From a checkpoint of a small image denoising autoencoder.
Model: encoder activation elu, encoder depths [2, 5, 5], encoder widths [128, 256, 512].
Data: trained on photos of plants, animals and fungi (iNaturalist), 77898 training examples.
Rows from block 10 of the encoder of a small image denoising autoencoder, named by matrix and row number. Rows with one number belong to one channel. Each number is 128 + 24 x the weight over its row's rms, rounded and kept within 0 to 255. All counts start at 0.
After each channel's rows are labels from the 100 images, of 14848, where the channel reaches its highest value: "colour at peak" is the nearest of a few named colours to the mean colour under the peak. Only what is clearly more common there than usual is listed. The data: photos of plants, animals and fungi (iNaturalist).
# convs1: grouped (16 groups) 3x3 conv (encoder.blocks.10.convs.1.weight, 256x16x3x3, each kernel summed), inputs within the group 0-15
# convs2: expand pointwise conv (encoder.blocks.10.convs.2.weight, 512x256x1x1, transposed), outputs 0-127

convs1.68 [140 101 113 148 121 119  95 137  95 132  77 107  83 128 123 142]
convs2.68 [105 122 132 115  89 156 118 105 146 102 123 129 108 118  91 121 143 141 152 138 173 174 181  91 128 128 102 115 144 129 126 175 105 119 150 170 122 152 156 102 118 122 145 107 146 176 121 190 161 138 135  97 163 130 108 129  95 155 143 160 114 105 122 162 147 163 110 117 161 153 121 136 140  98 111 203  80 122  82 115 136 121 125 146 149 132 175 130 120 137 137 175 144 168  93 112 155 142 127 132 120 100 172 135 115 160 190 143 151 109 139 131  96 130 133  87 133 146 123 142 119 108 168 136 122 161  91 136]
colour at peak: pink; white

convs1.125 [105 128 135 122 140 172 130  77 123 165 126 130 160 114 165 131]
convs2.125 [164 118 108 124 107 117 148 104  94 160 141 120 157 121  97 133 119  93 131 130 124 114 129  88  96 117 156 139 110 127 116 151  96 129 124 132 102 131 127 147  91  67  98 140 144 167 103 154  95 149 154 106 120 120 138 142 146 159 132 152 122 132 138 112  88 142 117 128 155  94 114 136 110 109 121 118 101 153 109 142 143 134 128 150  84  98 122 121 124 150 131 101 159  87 133 154 148  85 123 111 152 129 112  96 131 141  92 119 134 115 119 115  95 125 153 136 146 107 142 157  92 144 148 139 169 128 142 124]
colour at peak: pink

convs1.13 [131 124 100  71 167 114 127 143 138 114  83 138 102 134 124 137]
convs2.13 [ 93 136 123 135 142 125 145 102 115 152 108 183 112 147 141 146 114 135 147 162 101 103 146 134 123 169 128 166 109 100 101 138 128  81 136  93 126 115 127 128 133 148 118 139 107 141 109 150 163 132 109 145 109 112 124 129 137 118 138  77 106 124 102 126 116 130 126  85 114  56 117 132 115  90 109 111  90 151 171 141 134 130 146 118 144 106 124  99 139 108 127 171 141 110  97 137 158 136 164 119 155  90 118 180 130 116 146 154 128 134 125  86 105 130 107 123 126 150 157 144 149  56 147 150 122 150 154 136]
colour at peak: white

convs1.115 [125 117 115 135  94 155  91 127 113 178 168 129 139 107 148 147]
convs2.115 [139 144 114 146 129 139 164 168 129 101  85 146 139 124 150 105 133 135 187 134 156 142 129 119 158 158  71 139 102 129 131 114 178 157 143  99 118 150 118 188 120 149 166 118 123 132 189 135 125 150 146 126 139 164 129 141 148 171 103 100 126 168 104 129  99 127 162 161 127  87 147 165 180 108 113 153 135 118 147 113 121 141 111 152 176 114 106 155 117 119 144 147 159 148 144 112 152 124 124 110 141 123 119 119 151 144 106 127 143 138 157 133 121 114 113 159 162 144  90 143 157 104 113  88 144 168 123  82]
colour at peak: white

convs1.60 [116 138 155 130 158 109 149 169 101 116 131 120 187 112 127 136]
convs2.60 [149  92 148 133 199 106 132 113 122 140 128 123 153 114 143 105 162 120 115 157  72 151 163 146  91 127 118 123 131 126 151 138 172 146  91 153 133 116 110 114 159 146  89 133 117 131  99 153 113 130 163 130 160 120 173 114 142 150 120  85 127 126 120 131 124 123 136  86 161 123 164 158 134 120 172 133 111 135  97 115 136 134  91 114 133 111 122 117 152 130 128 118 134 129 130 130 123  93 113 102 111 139 116 118 141 134 164 110 109  93 136 166 187 125 112 101 178 130 122 142 140  96 102 145 125 102 185 149]
colour at peak: pink

convs1.128 [ 97  92 148 145 155 151  95 107 157 153 105 148 122 157 113 132]
convs2.128 [131  98 144  87  81 126  91 111 151 122  82 128 119 107 101 142 114 135 138 138 105 110 127 109 131 102 165 167 107 111 127 163  69 159 116 115 143 181 125 159 159 120 130 135 162  90 144 100 122 176 144 104 150 150 139 108 138 104 125 156  96  98  95 138 145 135 149 109 135 141 137 162 118 112 149 124 155 138 139 121 130 139 134 164 155 140 133 156 114 149 196 104 116 144 122 133 149 168 120 135 106 109 106 166  89 152 148 165 139 134 109 140 147 175  77 176 110 101  98  91  94  76 164 112  82 133 109 109]
colour at peak: white; pink

convs1.208 [119  99 116 119  65 129 139 102 156 120 147 171 131 121 124 115]
convs2.208 [146 147 146  85 123 135 109 141  90  93 101 114 147 134 155 137 109 130 134 126 117 147 156 125 137 127 139 103 150 144 122 125  99  96 102 110 120  99 127 148 111 115 125 126 112 153 142 128 141 148 125 118 128 113 108 129 153 152 154 127 117 136 131 171 145 125 126  94 116 167 136 140 136 130 102 129 147 171 126 163  95 141 144 123 128 125  71  75 138 133 132  91 146 125 140 142 136 147 111 155  62 127 141 110 145 114 121  93 112  95 143 131 142 128  97 107 155 140 150 168  70 110  87 124  61 123 149 110]
colour at peak: white; pink

convs1.221 [123 141 133  96 162 115 159 148  94 103 139 126 142 173 158 145]
convs2.221 [171  98 116 125 122 134 102 117 127 133 118 104 153 148 167 119  88 104 153 105 125 152 102 173 125  88 135 156 101 124  79 144 136 155 116 130 136 115 125 152  92 128 107 113 126 139  98 139 128  98 122 132 116 126 121 179 133 166 142 151 102 114 158 136 143 143 168 146 174 161 103 155  81 129 145 153 103 133 159 122 127 135 119 136 157 134 150 123 144 100 151  96 160 146 140 137 167  83 147 102 193 115 142 126  99 166 127 163 100 160 129 143  90 120  91 139 136 157 120 150 150  89 154 132 115  92 146  92]
colour at peak: pink

convs1.57 [130 142 113 128  93 182  80 139 141 140 114  97 129 139 138 104]
convs2.57 [159 146 117 117 113 133 111 151 138 115 142 190 142 138 104 119 124 118 137 130  99 132 157 171 183 121 124 126 146 155 119 107 136  76 100 142 155 143 137 145 105 118 112  75 126 111 105 134 129 135 121 111 131 180 134  91 118 109 122 168 134 102 110 117 122 176  95 119 107  85 133 179 132 104 114  75 135 166 127 105 172 119 147 155 156 129 135 116 167 129 155  84 164 103  84 145 130 160 175  96  96 132 103 112 120  61 108 121 123 146 109 136 134  96 139 141 115 161 139 134 109 106 111 118 145 104  85 159]
colour at peak: white